config.toml
train_examples = 195000
image_size = 64
rotation_deg = 5
arch = "shufflenet_v2"
init = "torch_default"
beta1 = 0.9
steps = 10200
lr_schedule = "cosine"
weight_decay = 0.2
Rows from block 5, named by matrix and row number. Rows with one number belong to one channel. Each number is 500 + 50 x the weight over its row's rms, rounded and kept within 0 to 999. All counts start at 0. Numbers have three digits each. After the name is the row's rms in percent of the matrix's.
# p10: first pointwise conv (model.blocks.5.p1.0.weight, 320x320x1x1), inputs 160-319
# p20: second pointwise conv (model.blocks.5.p2.0.weight, 320x320x1x1, transposed), outputs 160-319
p10.85 103:502483429477501429552600555443430463569471452492379459486485485462544535455579433508525507499572474471486531483511558508480477577505373525468407441462532507565452593497452581454533400601433562461485462565490531539486570489513545537494457482462636453486497438548576459541502463552530503471551541559494512511432533469502496553483527514546505501495499561495510416486547480504583592480536565498482494440373566407501535474422535421484392469438459470542481553523483453649473541389469461
p20.85 101:523440532493437573533572453580525487452541505587513504495500513482416472453453510586490551519519474412428397563531471462575455501516536556454597482524492420567457423483513565482551473505483582447541481504497460506516520488566507478513501476445523492431479532501543576470533509521451562475522529463581494550418561560460424492479538517537526487533499472493435519500540552456504464563495511530512450491477516543467583542405493439572544522546584572481471477544474579482378535471620582
p10.86 102:489495490523428476561577581428467454513416463561493479512463524470480518551524524519486467450529525483480526476448509595521564509491511498519424539502523488554466571520526427524423530499489531548535530540482377524432517560529440500522497510479517538504509490517432476438502463558453486518540421517473487520525323511454520451557555488535457380467483491415440389568546509559470551512505505505571471503506544422575459514466422530502512538366429412485513546454483437526446518482490507
p20.86 088:477357453449461465481563561525512505539454506475477455519586498522556529480566588519544476539477416507511523412483441518479543455477452514524479480526497542576444441545537485441466520509501488498505497510435498505449464509465463523533485497467401463520522560537454538431460530490539518484449537471436519515544490470499454507523588512490499441505473502498479397512520479550464517493461572507525527498537486448509471593532497511521427518498496411560434440440534453491392493423441469
p10.87 098:551396446469596457457538508521536446509555465525366501551470597520491496535486456513419520469416475487531559495525449471500515428510492489478544491514457497481515377489505463601531500475654463527538495489292552508524475600453529531499438436560517550485521478537522593565414462488477551477541509556507418495628477512544490484515502426492510547446512524512658529532538490448531524514501501480561420478433609489501412547529490539452412502498433452485440540467523448534455480534421472
p20.87 102:477492539487574478487498533496471553560488493503540485464551501513591481430497491598482383413564444644562550412528461423528467546508477571388512538528564514490458510547413500539530540596499461498484531545512549483460517479418398460476449613441556539484482476468473504446452483498508495560577564475515475548467435494478512413516444597500480470455541474505450587449502530454497590479472459432539520500454532502593502456488488524578466583536502489498506548489522534481509478539533574
p10.88 099:434555591489543442450507460506451433446519461478488534499437456581467463413525581469532484547595561439517475478479569558521489516501540465573431512467485522379540525474508516518493419518421508584537571445575546493523511504540501609518465535507494537485534434533375455556483471499465568498463533418480503529524508464500437373502476501479636504434539500538497509464534553473433551451463458522472527505518392457503583469484459457481534482490492481540541475417503402540456544512472412
p20.88 088:455472419478492587512514542493470540483533498514488437500482634439567479550486448458443583534487583415445563553576492543424517540441536481603484531613537496506485545438569527465559425515492460512473488457549480534505524540503571507519507505393434504586535571509472511493443542460490552483494601569527597524509533493476467440576457454543500475471464557502492557507536494547487548530527542461445516436563505511547489504431484506413420521482498420423445531477528486492495432482468425
p10.89 112:520556477496517443489533563543538538475428472587424439487507517579496549479528493531481439514458520613568483481565459525513573467474506482463515492467451508490500498573529495499504466562500488481484513477492524487549482473487551493467561533548510467491506425367400492528479392471427505550542664581478469528519520487528456507511408492433469539478479501446495430451396294446543459453465493475501439371307512501469483487430537366426420542408564453523356479439488436482523475377537526
p20.89 126:450570449568467468530447464560441516482476480467534503497523463448434474452511457491434464474512507504451434487503531576452535502480471487414510495574507504500560563468554504447513518550446517597487575460476516460510439456427479517540427591408565541404451499503473465554566548410577477574512492595443544506543489500512478456498557536466446418583423512429536470462470532473523468423464440504525421459598545480457455502486461486580478463558473570464549491562457568426406435449514572
p10.90 101:453440521445494444343477449478435408572489479460423476456437589497567505518539389575486469537450498428615505417531408470439527480479469532569523536536396553488441475528420559607519487514531520535510492585445486524504448500480554523543383463588544478487482498530470528501448542503514580462492461482551422545497513592553530479526491385513556523465518466494542512544492459489462408537535539380502469514541554545537455527457521484558512577507414516574467418518517383602498489458565512
p20.90 090:555465506486462563539469541554524474497448486555561497461487509407551547424441466484416493503452474519429428455481554573518471486528523516494603645475510484549542528568517507512555519480569512520556486452543501576570469507396533445473523566510521461490403518513408469599462478467467397465498483464592546557531560531426482568583574561435598542510456474504486591490340565524515502546493528447516517556524488560423581447539481547483505411501560643492529508514464502579488518562454523
p10.91 104:525447508478556498442540408475556426439531522437418491430405526457552440467484572536516492550527517450566537540519511471470576446509463414491460521480506584436494506583428535523424443451534523564454532506527510464540526576531512516568518413527412434546513425479504528449547447481460512530438489478542549518521496514489553430488507510482509508447475392523495444448485429499480481471478415411425403446410500564489540546496520468519403576536473556496496481469579440495465526467486486
p20.91 098:463440440481491537400470503511437467483499454401411486560498497574414433409580550434477526498513551505470490472476514492410515469526471435416427498544478441439518500496425555526495492489523500499498401491461538454512431511517557491516488521516503497514523534462462558528394533454475552467445537489473515437509503557507428478529539489492501509546413505407500465447478452442503540493498422470415467499495488465497480507532475464491485522471467505473442477492495441530493501543446454
p10.92 100:544484480452483616489508511569525542558514548422459513376474532433432485448534496530468515511461482403568615434507512518448559473491372431518483456464475518493433525496476551581494519464494522516531435485472443445580505587495508506500487589490442555566465399494355479511525502498484518466486451507453492493518438501459455505480510455443511398484389451496540497535522526449509492415450519469463502394476517569468635489467514466521527440593514523515513501484526512523373466548432516
p20.92 101:468462485506513574484473553607504441452447569470515504504541504522492488462539525481535460505463478507465533479446517523448560455485479505537525563534453475560511515478485538394510573480485522446539597453490530505491512408523492462539451432561471436528544549562444537464510525467547527474467507553417496453487453466572625555481419441539527528467521512465526447483484506506482488455501571483469523487509506440485481579555505467521498442473449578482496445443506517575540482469472523
p10.93 098:542449513517482488409467455575479509508435415520410477485507342493491504441490412474536527501535404435486492462494579544494542491534490421437444545466370476546583522472474481486588504542470476493537554475518583458472491475527541539508520529575548665516579484439510461449422534444491573488591486441490482519505490430564560484526536462503479561483518453495541526497504524448459501516546507479516532468495513425499521474551495458445519476465566491583517467425486476563549550454539441
p20.93 086:414563482544619540518575520487528456500460503456587430448487503512546450459412501423499506524524489476458559523562523485459460399491448512442527436508512492391472449486555504534456504508512449497394471530488587494561576476415399493490416506574688537519410460563541547529486470507488454451501483484475519482517467437414425463548567539559417555432494511487440378550508508495489501561503471475502467507523494447503514364537463443432464533471470524507489473525461489468545467431500456
p10.94 100:539588431516504522466568457541448475524458449425449546433478469404538475528472492574450554532523533439520445494398487533458404486507522527500435523371463481437502458415469432476496429518451439428448426483453523580513451467395477431513402523463457504450450600510533418457498483495481507543476515434477499489431537505489432527482453485538517550533497453476417478521460507504523449552499482564524462537446434461511391519545535372495462508488519418463438479512493556565517548493489473
p20.94 094:362532536486546553487469507485526494469443521517500422455461412482472499557461443516393516484447522468447507507477445540394462449535489542480508474557375401561543422483395492408551515487493483523485536473523506457487353469521585498568586529439450537523502441446471552453454479490541525544498535472542533453481542483458495419474393512457506468477583487528563522507470484475512407447391510487466463421553523462407560508401418501563459552462418528485518456497461510539506520491462449
p10.95 099:449466484514489521546443572345462464444607461453539424539491508570496472476552437480475521445493460507450560535517530566558479511470449449545478533493571422418480548527481549495482567542541532626465494477480526475507500606490403520511537540482458574431476479554482471508425540482553543481516424544501518509521471522539536482508530530492536442558509398541526466531488550647511446526430526472501503526612512479522434448489504584438431527576482525476570463491606579508458467476441384
p20.95 112:459485483469614520418559605494472510579616515570529511561464541545460568471477586553673499463483462576508610514464424555518556484606458542493481516526527572551641441491435473567570505540536501533512516542470501572531580400588560447506531673549516508506562465532585492469481470496485476506524533507517474507468454400525523592571507477460481512559582466477540457501482467566485580522402532534503524549493563471492526586550531520419437543519450480464464457501515397512514581516507503
p10.96 095:538490577477529564410428518562568494486451520467510494456481513511389483471557430512554434392573422470474493465582531490564510514513491463451432504519601513400493430512585546519473468541506498486548631494463492428454483532514525524451618497510538506538439513416436524512432489517506540494582523476480496517614552524480520458506507464544447579481497486514516483587457519471455558587515432495447478397428484509462479480514463437473496498476508464509439511469450463533484587564408405
p20.96 098:600381503458423478509512443554504497493503481461523367457502509482463548511481542489502536593458536468482616587480599576442548436486476540432547371471441430455510498529511413512471464466396502559453517487500483508486431486488435558443559511499456520534416520473471407563564516501575444487509468433493510531540535456491487505529550564504536543527486537469440513549435506493562468562502553512410496521575546480473584464473528477439551491458510528539554438527509512560472639576506460
p10.97 103:532469513556454509500473585560478461513488508550556498548467548566468514525532490433590494488573451454510474437564504503519429613414554525511564466434520460485551474442561510452600397520513575428469481431550620559440582469581490452398512517484493490550548589544531562524577464525547453510553480511534432391536505485506440540514490555520361475562590552402506549526517618507498542540577512553564454606505506478536538516562476494453536483505532468535527607535484539539474561441516516
p20.97 097:455614444446531537580548551540440508492480536546557524498494511448448488508464425508443483402492570429435494446466442510424563435521466449429570474533530524470529528466441589537533507527552505487575432404483511449515531494525598547528560534453487555468486480463505498543547550436555519524470527519539572588463471418494474518512485458528464487490436515412522480443467556478443492552606414529437430419520494485449502464462493454493560503472513578428504575471504467515422509505451535
p10.98 108:508479445402526440500439494580540501574549513521379438482519412429549505483529498461425474472443581540470463517478461490394513389602545465434486522535517490471515485538526494472552458517445545504560517466446433478483478551486530448426489483521527560499480465544442497530482480542548489436453554525475414494465467493478489489528548330539428485513559554466527392482417490444466465476457438397513408422410461571506553593498492542476392543437522496462589478461524408454431332433426510
p20.98 113:421466528506456505500552501502494415427559483492418541426478452531529539488511589520518445453366487471486469394619520476427406477549489486467437426537492543503491403518585521575584480557469458514564550437450467497445407457488520564406520482492516408498466616547559511470447621506498575518464505507433403413497437536433502502437468488532533444473552516515541497484412498562473507433545512518445569476530507460589502458575526548461453547424478444505594514435494492518484557456507427
p10.99 098:510503511501547495455540478512460489479569440489521490567453508534539492445486570527471583528536409497485620494408524426613658526529511451472584514470518593470536454536426549470530492438506647538504547516463543507596486608542527515553482533480427475517462446458491480454520601519667501585448459499533534548460525495471546493515555562531472556525542425506470492599488473561517491520562433449518436524502517588516546482450530494491515529603566562473444527516586504525550588508460463
p20.99 088:518451478492532459480422534482554507546538503539537540510620429475429419523504475510451603540557496555523535508549527559527538545482463514574570439452518548468583503525451521535503595492507535511411500505495418556535572542509447483476465552461504555522517428494472628492450480519523459434564454462522558432476561569572393493523535570400462482582508514483498470494489529480477539509533530491538489516497507421465491511537556513454492426497488447477489456508544430468515600549559551
p10.100 100:517546380379454533523470398596544487466510529481405492468503526628469427452485428447501490489519461489530523451497482463485456427617544477541481484484365515496514491544502502465479460462484446435539524495466474490475578522520545497492523545564490490577509508401475459540538475547499502470452427517519455419531513527610574465528459416444490457470441572478453587462484484512512433527394594452437540465436526520525524456508536468507567547581497621473450473457497536512475380506510450
p20.100 102:479547516487516527571492418444510559492458472660496477459548495499482488504462511489498477449441519439536443474490510488476463458556646542554489572523549424515577518533438497486489508494445533460546526513603521513487432451509597490451520543486456510499611487455439550473589528528523432455499527513485428508448487559410560514559458478470507445423494488536472577448474495496535535517424461582498472560531573590458455514459497567541574490512479518470584469491494510395513511523451462
p10.101 105:476480519359510354550533484513492427493478487530472524484494439419551476490553475523441415524397552516464434518462500470430420452459482486488523500508577469421455510458413505518561468502492372555405500504472446417462488393402524490508462486508544527535506414503450472459439428473535489519492547521507491478474464488486508479453531406533560398582536427532480428485541368346485488469558534440428373428369464565443553554634529572492407589473484470482489426501516429486480443453433497
p20.101 133:559484536519506533511412525502553544571465565455548430440492568549567431490569492634501579609548513554497464529505570441547501491520599529493602494542487512597428505574539505501524470515500557534505503464582420515618559544511536436587410475480527481458494510487469503477542386541458543422539625482514564506536516524585418532570534485405561465492511503461455564520534518474302504508456456484537459467514571577485486516494540480539552487565599510601468482339505526592433494428499569
p10.102 099:476474443502401467531442468522433481522487489483483429737567582463453467560507586528460443391531439536439470423523511428552547502530456449451542483520520382571467526446424467437497516550469537537549506401443438497515436519520461507423494539417535583511549491630416526469433497511486513486545393497540441470485423510536584494533534471521479496519570519452458445497477499533522493544494516434653451565553550525524496521508467512475534498489501485549427448434509507519463479412606501
p20.102 097:511484534442575541530467508524501431470490463483494472467566396457553494474528466571535447554516510484506591439494556437503460493418445626396495505509368496486552411592440510370490507452470622384604537511507466458470440467545583464432554473439483445487428475506490482480445462545420531524483506430469476456498457449521440642458463456464453557435500616575488519463553398538461497440457494482495422464521489434470492496408510509539453560517552424527489458475486385474486467490454435
p10.103 102:544464480533512624549453499402459517503461526520462482436480443510481452457462529417409502517485537591540540623434371434497525463381430502516436471572425505475430439514567440493523488491438497451488508493465471431580472544404454484514451458470486461528486493396418474499443528473491378564360558520507499455453532454410506579483466502460414441509457514474470412552393508560541559489518517534451512451493458443458510518465493445536490462443470528386440530477515492377497508517440448
p20.103 099:517518528423474550498536591629538520617446583540443493444503503530610601579491543474525567551517474542490516598548547542505635478548546483543496537481550540490543514423477428489561534522534566518538477421544468497443580519535500503617525483479404547482468499484547490556586481507611504469454558560575525562496504546528494434521453467463546464504445467533546495499604563500498543599530625573395470586503559564446428550500417528583604534590461589452521472515594518537562531598471470
p10.104 097:370531476483463441510490424484545570510495446456449557506471525515446509530543594548540492633419483403446476479422523476532460464479503628542472512614464569433513551508419522537504428466510459486532455541558521505412442455488504476608517449503487448542606481534487490457531507520517549454487438407482516430508482478453489420517536418452513597466468460614439448503496487472425571479516476421480500475525445508526477539485506514456530577512491521433529406503504397475474500484571436
p20.104 101:517441526543437406584436577511530502538483507514506440505504513436487437446537404532424504519488474506465442494518527533493422451474540475535534502481451450424530548508534496532450487446566585496482493446550428572541508504484487537537476445436533501564471480489383508449556464583489505448487497484604489466515489488424439481561515482446544521489503509562504563513507547562490475530414476509603518509536494571397472479485534536546577465538523624464536354504489581569556476517557467
p10.105 096:499529506483506505444458470448581456511520500521430519501499522445511598401520451510493506534430475497552450627532448463584546533466548486650462518552517445467452555485534513513459516505451488540472545567526463626482484499510484352480486443503433529443442508460471335452440526522464542486436503464497613470496528363449552489533550438585529560522569494493495491574520498465365542447532525509468463531530559468508511460486457505524486509432500485549469614570619538475458438504507531
p20.105 086:488455467453472503549473438431556486392564533511456501420488525483455478546553488532509582548474506430467510411515497528490560449507448536560399494462453480560488512431574513471451440570567481490514498477573435445349531525543549524445486466449446437510513494393430455514553518476552552502543464502455483479514518510392465496542485521474550481517572522506515550402556515459481492599547473593477495543531476466529439509405479364491476584409488520466479547473493488440515520450456584
p10.106 098:466454490500472502536565574384524567446518496428525490527511384420557580383538464652419451473561470537522543478453510479453442542522413558477513487545588462496348489531446546541478486553500542444571530524419425469552577473413532489491467488551443419611473427445508427514478557482504502479547465563499505602474509497438497505469538525467507435457490439513421439533446499540537469413459560513459554453515466511443442418496484524528495508468472477507541498445443511529471522419481405
p20.106 100:525555541568417468350476415502531545426475444368468465560539452336549402474493442526408477598507610441493467504576549381509433530416488536525466538521459516614445518501602535525491451441516544526441459536411497454573420457471455510529389431540553378531516469485585468515410475514435498420484446480467395455559455536585489470484510511580482557530510454452433440517540499520434538501528517386460466429456495451579489473484548478564513483493398518557461503430437509559549510495581529
p10.107 101:460545520518489493421477496493498421509445443586534467537469502430537596565521499459502508498532543427548540443514536555502569469457492434443466580572532507522491472506466555557514529524486593494507501606494401536401463588516512529481540472478502437531544525428461477467504507490384518493609445498417520493527450518477538615537493553499486491487449412365468463518530495535415505512487462511562492503525506341546451543494473477534511467468494414544462499482446492562504583514501569
p20.107 089:527459536490399428474584449470509543521467535453459495488552498451493546487493514556432506511517380425363475558431534487470524543455486402537529431492531500538457538480524544536439460545477568572602457490544419471534455570547438535510621503561428450566584513468487507486537492418523494540494520468465490591620496477482447537507492481486582486514408445499483509411492490574495443528484539574461521510538579492418526461483494536507544456492531432623496553462546467501507453533500496
p10.108 100:563502442491575513468489437497466455616404481571446521528449497443452407530414441463462524405439581533435469549447453526482577457431547537498457496566525426553469511435540495545441461497486516545427483451413417481499435572441352423494431496449541453361416515483419508462424484453470449576529575426482486479446502422425393479512500519414429476563465566497474476488445531478460533502510495463634435523557534419493432515573462498468477462465418503496443529560478509548480511392485481
p20.108 104:498490498533439557567460497537411541456442506538394450514488523495608474508557478455510544504503455509489438531513484487483528506437514467569402498472562470505433414450631412564411471528470457487470498530518467446491508459483427524440420423541484428537531524360507479454509560575475496431429521509402473462497422429489525491537461566538419560477449463509447511429486490469568491501511440549491527495460481435515434518447568478420435550471624482475477607527509442551523470450467511
p10.109 097:427595534540492475502525449518468444458488486472499482596553568555434440528483470534651578527523410493528473466537442395482478545536398465535481478481495484527526476486576555419469437584498558513466511477573550416482581495564599471500502484419506452570496536511451489442574482530463463488428423488484488453544570426557470508497533474475495522507503541600538451441616468548447537422505469465472439567568518461522522495433542492404535433605480504484374498482492546506528603491569490
p20.109 114:505524550538453493620488472531425538559523582476487478528400415475508467499487525559513433469563464415477448484546405471541458461500433494473393419616515486495493481456550515575556471526415419470501471504433530555518443558528505502527549559534593511588521481487586511448407646523499473518490544451422522442499508513480481391491392574544429492490591603574575511569545465559555493530553440438473617449539533475587507488485591488480375534571548543496599542568553456592498581477543548
p10.110 100:558543512472478511432494509552521504496483549514464534483477485486537488564442491445438479487468482462566522410454366501370530540537536437447556513545506492476431444444536583433455490460426599445509522517423421550515460545379504602545507428578521564547419492494454529480464515513510444476440509587507465519461559583471538495504554479543567517427478472472554384519500454463553529536560415492571502560455544471467526511472511565546486547457508493533447488563414383410450527509491499
p20.110 087:476515529523481457493443450444550445522582428459541528457455484504464392419496512544520485482478444415468469486548548496443462506493487466419579527484417509437466467499558537521516465440493464483643431526466559622549463533462435444511470478511525523540473549570421554472453504558449524515542477488528533494531518524448447563428552402518563483508440471536437517501410495565486486602497443508568617670429481497508473507645515493446452381490441385518471419454486481447493547558543565
p10.111 100:485442493435559570412456494555451541474486539495484470510492547489438398440481547413472372578449516409494490510474563474565420539525525491560568473508499497421500549530494497508515461528524497499599492424417524429434478426571535608507468536464448536481459532521561542488422597462531485371554461424507470472474509519539536409511543491513545451447552557550571545518559498433413566524570462498451538464466461491512538516523413596485546425488405499444531462441521440561513524533503536
p20.111 086:526531492475531454517482467430512530439531565492472529460501512513586466582464482417473555510472498495518500386495468557515511513408452580553490514527450539585442570445537666465501496509537474532509491479429471521415491466479590530550501467408512495450513476446497483500477501486577533502536536560480587494514501502489496434520543440488512452528465477521588500475552478492485498517515577570542609542543483485468398514493579590400471556468449453468516462455486493365501475474522518
p10.112 098:507514551462463394483456497470494503518528435562527530605467514476550416441515544535423504566531545549525517499491453511522567483507562540668517472552518518445486505514554467390526450486442491541580514474573491538459456563524501346553481496484479448507524510394549361548478452536496543488512512506538511505481433383469438386513564451502504467492546511503413527527419554560441557423456499426559450543482444465524495497467497505489476506495521511480536624443567490437462455578548412
p20.112 096:525514503458482522520570492433450506462562509483493472474448470503461490545493503461484536559439508410475513613555540584495520537544552461486522507421485569499514471367553488458489353581547419485540540426545362480417455508553541502497625474501499485532520510387477422564515489501536512550555400568510546521553509468499469486424564489511529542542527557507523560366527499417430438447508501580544443609540433568509513554432519521468583469446622540437585601453509458520559523505521521
p10.113 104:490452475449512494485333449505524522509418487480450567542419439459471519598447492489489479501462499436532508515423529546418456515537486512436544510583563452405508516445460535533453523485494585491504522492433432553468449552542423555503519529458413479418471518564552497445411560460565503465504421468565527445452521486502482517525565429574504406486514499527475484575516484491394580594596461501465514526523445438498462534582396671503489410586525417496540477528490520568503405543408564
p20.113 098:444534504520530470500420420486472475431438548463511495484502477424528385489501445483426512485536534478509506545470521638513581437475440513445490484594503405467441510466589498410425494517498485555433499537440492430469508532458538524504478519357565463537415485430541424534501540453585554563428545486450572542527479478517488394498533499533530378568494606469614550492507401414556434462537440513521507339582508498495577511413502513491440511451537461528613543468453485399477489491493414
p10.114 097:432501458485513594581506504547508449511506494495521576410448490405483497580604574446574564427541610455476556571498484506496516457484517480462435505479460537400562477417470432496531503455475509500514504564496562534559477579500469447400433542425532485404453483507452441542522484475532447506469494471510488437467511489613405588473493508453486517520526413500420453480499521524436474537514487495470491545516430477477449506534449482507526486541468552462407431407480468527414534542521414
p20.114 085:378515517491533441451508431437418533500420472521474390494435483478498490433493488531540482518530535504472368553480476502461370530430502454449495476506513346491559434510437454418480469447495431493442497546519543384516456487498547538495538474446500478467449439415427511477443467513434435519485475363498522458494470440401509413443423499386479489532460558475544498525463472494498414465357503441478404443563549530441475447435406505448417440497588469541461522447502508512508482545473442
p10.115 095:478472477499536433480559502387491481614448517433505479524477529505473451513598489572514535515498535495559498441512514450524480546516487612577476476576427395463434531495385576549507424590497546466514519514530462439476506566527584443496452450544566504533504491537507475557531604544516524482535549442506457560530474526385528450488511427458505443429449560502488538561441522504504514480490395421551560495511429544515526574425531544539529595514550379476483450490500407537447437521602399
p20.115 111:494509487485502505512471484525598518563402502519476407549591624400582434528538436574472557622585569469474474534510510435523460457488495521496590503585527499475479508569493508375534520508482590482485483537524530578569574519529444545512532505463535596539437478464399578497535558527521481488465575514587649514445579508509439437628419537491553541499444602523502528627578565516561563551438543488578501520424501527451513540473538473498460455596551519494532444485554574563506500558515520
p10.116 099:558597445501466466562561469547562430451449460537517494579559432557556474472451557554481460480536524560534453529512507469526519533509483469442450513430408509549485476519504445425518505475499525431492497517460479489451553520488577576461396546513568465548495365381458494515540457504487497470496477559593501512457554464532491477504513504501507474464516517513506474504442375520575509484524469503514394577459565553500603480513552472556515522455577532565494550445441496561590628450539554
p20.116 094:527545444527427500463497527529532509491569466493517496463478541443606440473517432525462498535501568444513490462544550493464512481497472416571446592495523479598503487459508440453393537475591544512509555451519535503513541474444455466564477463493570566422461457493432503534563511421522519475537500569480481454520491526506451494571506460529428488542477510376537459471506547550531544471539535546595493522490489446513369471477499526513593403449447587460439437541591541466518506550447486
p10.117 101:476562522548545572399446474607506468490552485476523443439458523530512452485479557504491478575505490502553504521388594516601501526467482524586507496484499532435480608526522519503518503531555469496538542495482483432506439458544567519516434528525471526455516531498442452415406530475571591473625483396487484514618535484498459436539506466507428589529521582530579484550605525500428519500483461453481428443489434553503477560415539465501553473486409481525587416475494434577517564534539487
p20.117 094:474445458498540499544472538368447514585600436438449487513377513567548483465510467416567494535498536449443444502502540464488504485483538443600389490545590516498532472519529562528526372533515397591380496516499487522490544510465508542501432534489507486461516487467445520482510487454448542436531566504502550464554562499428477405543422477481423525520499505522508471490499428551478480519491499528529523531524527504517480440463430441421461468536532446518470540496555512481530488517512469
p10.118 097:516466443435544493514491536567494494558537543519384520516482537547491481569565504471499422462481563480511566514472438499498472488529540464450521513482555494495516374505491505653498482467614498535556504457368505559453452642453516453487472463495476504443587480463464663540468504508462508446469506521493462544521492624548384471517476498490514603456511434534558439537553533472466518514464443404546438518476638517520394488485492441397459464457446499475499437504494467508506493513435514
p20.118 105:519440568496597466511522541563457484513523503519538471515565488494490499453475469575505393391549414631544476495500445468554481542485505556386512519522536498522513520541425515563459595583450545471454593561469574494524559500435402459473499577500513542408399428489464498454486505520474451570562540424562540529435500430523505427550468528474463470469541467486456503488463470434508584516477513432556572523446539543561488532515530538554485499560538443512540543545524530467477492532534600
p10.119 103:445538493522466418474527466503534396486373494594457474575461506551470519530480428488525556537412563460517443512555461496497502491568464486482521594495478550483460469460524528471441540529410541499406514452511498461478518522490603431444494481485488491473519447447436418527516408516365517443483417436453521444513513503466466544560468505417466469400443495447510444468557434483467461489394492476536390461517452511549438484498525413461488484498554412473405460486490499460579485473613535
p20.119 104:484496480491564513552458512511547517532541414506457509462506539504504484497527525470496488514509572583572558526532408498436484474402469579514480545466566471524462462461446472512499522487486514281445545447536558521456516460472510523469566565471495456519592466489491520486440502475423497387503504447457488412327490521476523526504572483512486472294468491496486479561542424521468518514496550436482491545448436468510451429514529491435446497514489489421569480517533543546442502449491478
p10.120 105:485588490550518461526526447523538440463437538548490529622517465528541423587429431625502528542346609485454490540452513454501507481550440515473486517512394515539423454498472447484482582508484510441443479452485458527454525446518539590433511537454544473548529439452461429504573422470422474531483522514490513509502543514497469553525417552411450507468320470494486472469537365480468477491513438499517417520480558525505567470519526474491486466477528392519331466487424560502570573434533513
p20.120 097:557548447545438573473478429489435503441458559441487535493439515471514445488404423534459538500480503453482419505533559565480572518524496502502458544518515497493542585472571430434385531467537478615573488474477495441531493486519471434529541480515547625458424480491381392569549512467555443540432534620538519567617476474541453501529461507532495502673392494486546583412466525450541510514480453522520510475539534477462380507467453488525579559463510547425542539481511505420525411586478508
p10.121 099:413532486534527486569522419605447561474485454502483538440570494502504465414491531565475492523463527426560601476460471433440552502619452504516429453482472503472506475495533518512581420512510501473588436466525459514432449538486520468500360577477363474562505446498386473546534524488428447546387470500533475519492552504539316478460455507392521476461355467573538571508500506462475535514486504465430558493534411461482585529512539489421598433542610512457501533516474517521458457505501402
p20.121 087:497544442491527497448588474467570508528504464512527452409559432569561385530514561501511520475511442495491477453569459400441514487546455465461491482466469514409467593458496472507429551402481534503479442437592503488534411471572446513507442520501493520500443492452484515443493483465473482515444536483529428457484491542491484475520501502461454395584447464415401494442401489483546478498513450428490491539395479455485484482439402534441440543515413454385462392542528524404452511479540425
p10.122 103:528592538548502528488494480500472573460590562458469509505625438570448514515407552450502397450494475535511563469557499494489508547494498509498506391485524537482466484536447470513493432505505530410524478402525478524489465581461522523549492563429453474448553332579432545585524451485485381486498492605487504524517466491522465479413427549574465486503523508567550477491489420510518525451529517513454367500520497570377445514507436448494535440495494494521521519517498431477521476467503486
p20.122 097:491459478485574532572475522525492492407509492572548463548498497484504550537472507486467537468381510537495499471443462471503530474514550464501581481567554491530528444535525632560523601433482488501490524470435532507564596359530473502539451512550505541522418457585581496479570563551526516490420478438501439527481439524492539448586457500476499470476427540433550537562485463542519577518547491494615580450408456599487528564557528446489511533575490579484479490493451546521527456391470518
p10.123 103:479440459509405497471548507555479633478455557431544453498503383496445425476474579530498480438564482593525606503498496450419584428443540430521498466545469345511616461513554567475521478486462479447550507360534554450536522501553537466474469547451491462562459484515433428459511503519539501551538516490504462467324480427505451387494514444513482441526522567517432434540484492549541513545417530494488519468437476518496520530520483473519454475512477466458431572389528503416493436461524490
p20.123 096:446463587461602458526510488448506550539411475471451524556413473502581472506509488474524523514531446582500442522457499473576437543432536525607489432484556524575483506574528523428401432482521401516548474594490467501583432478515453515484434452493388457466551494492522531409485536562401519628410545501560560544578468476462507484547483501492486536462462560621388445482576504560533480505465457516514577479538520519535530535482550385446565453509615467526550553563551452575566505599503558
p10.124 102:577446475513482531571460446460506437537444430543446473572472450485535434532392546496492491426442509598471375451503490493443513397457537458485418491535457360545484484550523434479491489498508539498388447420450481492512502490480442527522453484463485508451497543464471502530520467458515430488486637529561470562451590433488450445480537436461452547512536457464492512418342475506514489477499474483494453536479483485499420517486523484477441490479457499553486570420461481520509507465555474
p20.124 096:482548516556426511462530608505460489470511481476413471417456576509613461446493484428530500492482496446496454513569476546505525508521515419521418567515498559558438490479555474460550520541526515470617531433546382484507576481526542537454529485546512543461452557406476442476555567518526608435448515579453508474496467450542420564560478412504484487473547545423540459464568549543508447554438472511505585511507498454469390540398534540485506513521483427470502491450454463445594556503526485
p10.125 097:450436474434465503527464620490426589409484525468512380461531553494464461572445578377441474480489479470488585440449507533442614549520565524467492469495537483443536523489515456498576560441546433503630454476510497461382440533487504498563484463508463466615516538485529459559564438473557480430478463454494496465515443470556477444492498526481450375485462491437495523415413591554499517489474502463545522495514399523471561481447530467491486535515393537395501560540473471463477447547482468
p20.125 094:457492557536543558501466437474515432518536494497545585493537532496450452524433445482491526535481525490491549494514547515431510498531555609543470449574530437403475484381505477588392597493559546543448448493560578474457534485498459490475516602499582487543578423467488572542503542491522392484625506469510520469486634476433544507586491505540533478519532511521608519494477581485514520596536427493509489550506539508515465511554457465420533472512469485588465561446544553511557541482509494
p10.126 103:494466515438462511440454417469463408453559539477514477479404537471583431448470480466486409532472483452552491491517471471492445449502512458533450465438407402426536499557484548497449567423466480512409508481511518417508505489510549510524465452460387478557562370500399511535497435522426458380493497497567428437493504539535477479482532527480532475482468531585569452491546502564459491507440563373448443480411417503489439489471628501520548484490467493443500481476540420484496560604554526
p20.126 113:516541553451510494536489616506588440533506529478525478476506521453520593516422545503477507479497461523522494478497480613437563457465504556508551457477552614425559561485522492479554556584512455529491531474517567564539547466483467490491514550503495455431461502564488489526522545478533499485524429463527524463557469526570618523536467536474542490601476493515551578492450451589502479538487621498500476566525429471519522429569469527498442456529481537496535585510616488460487525509472542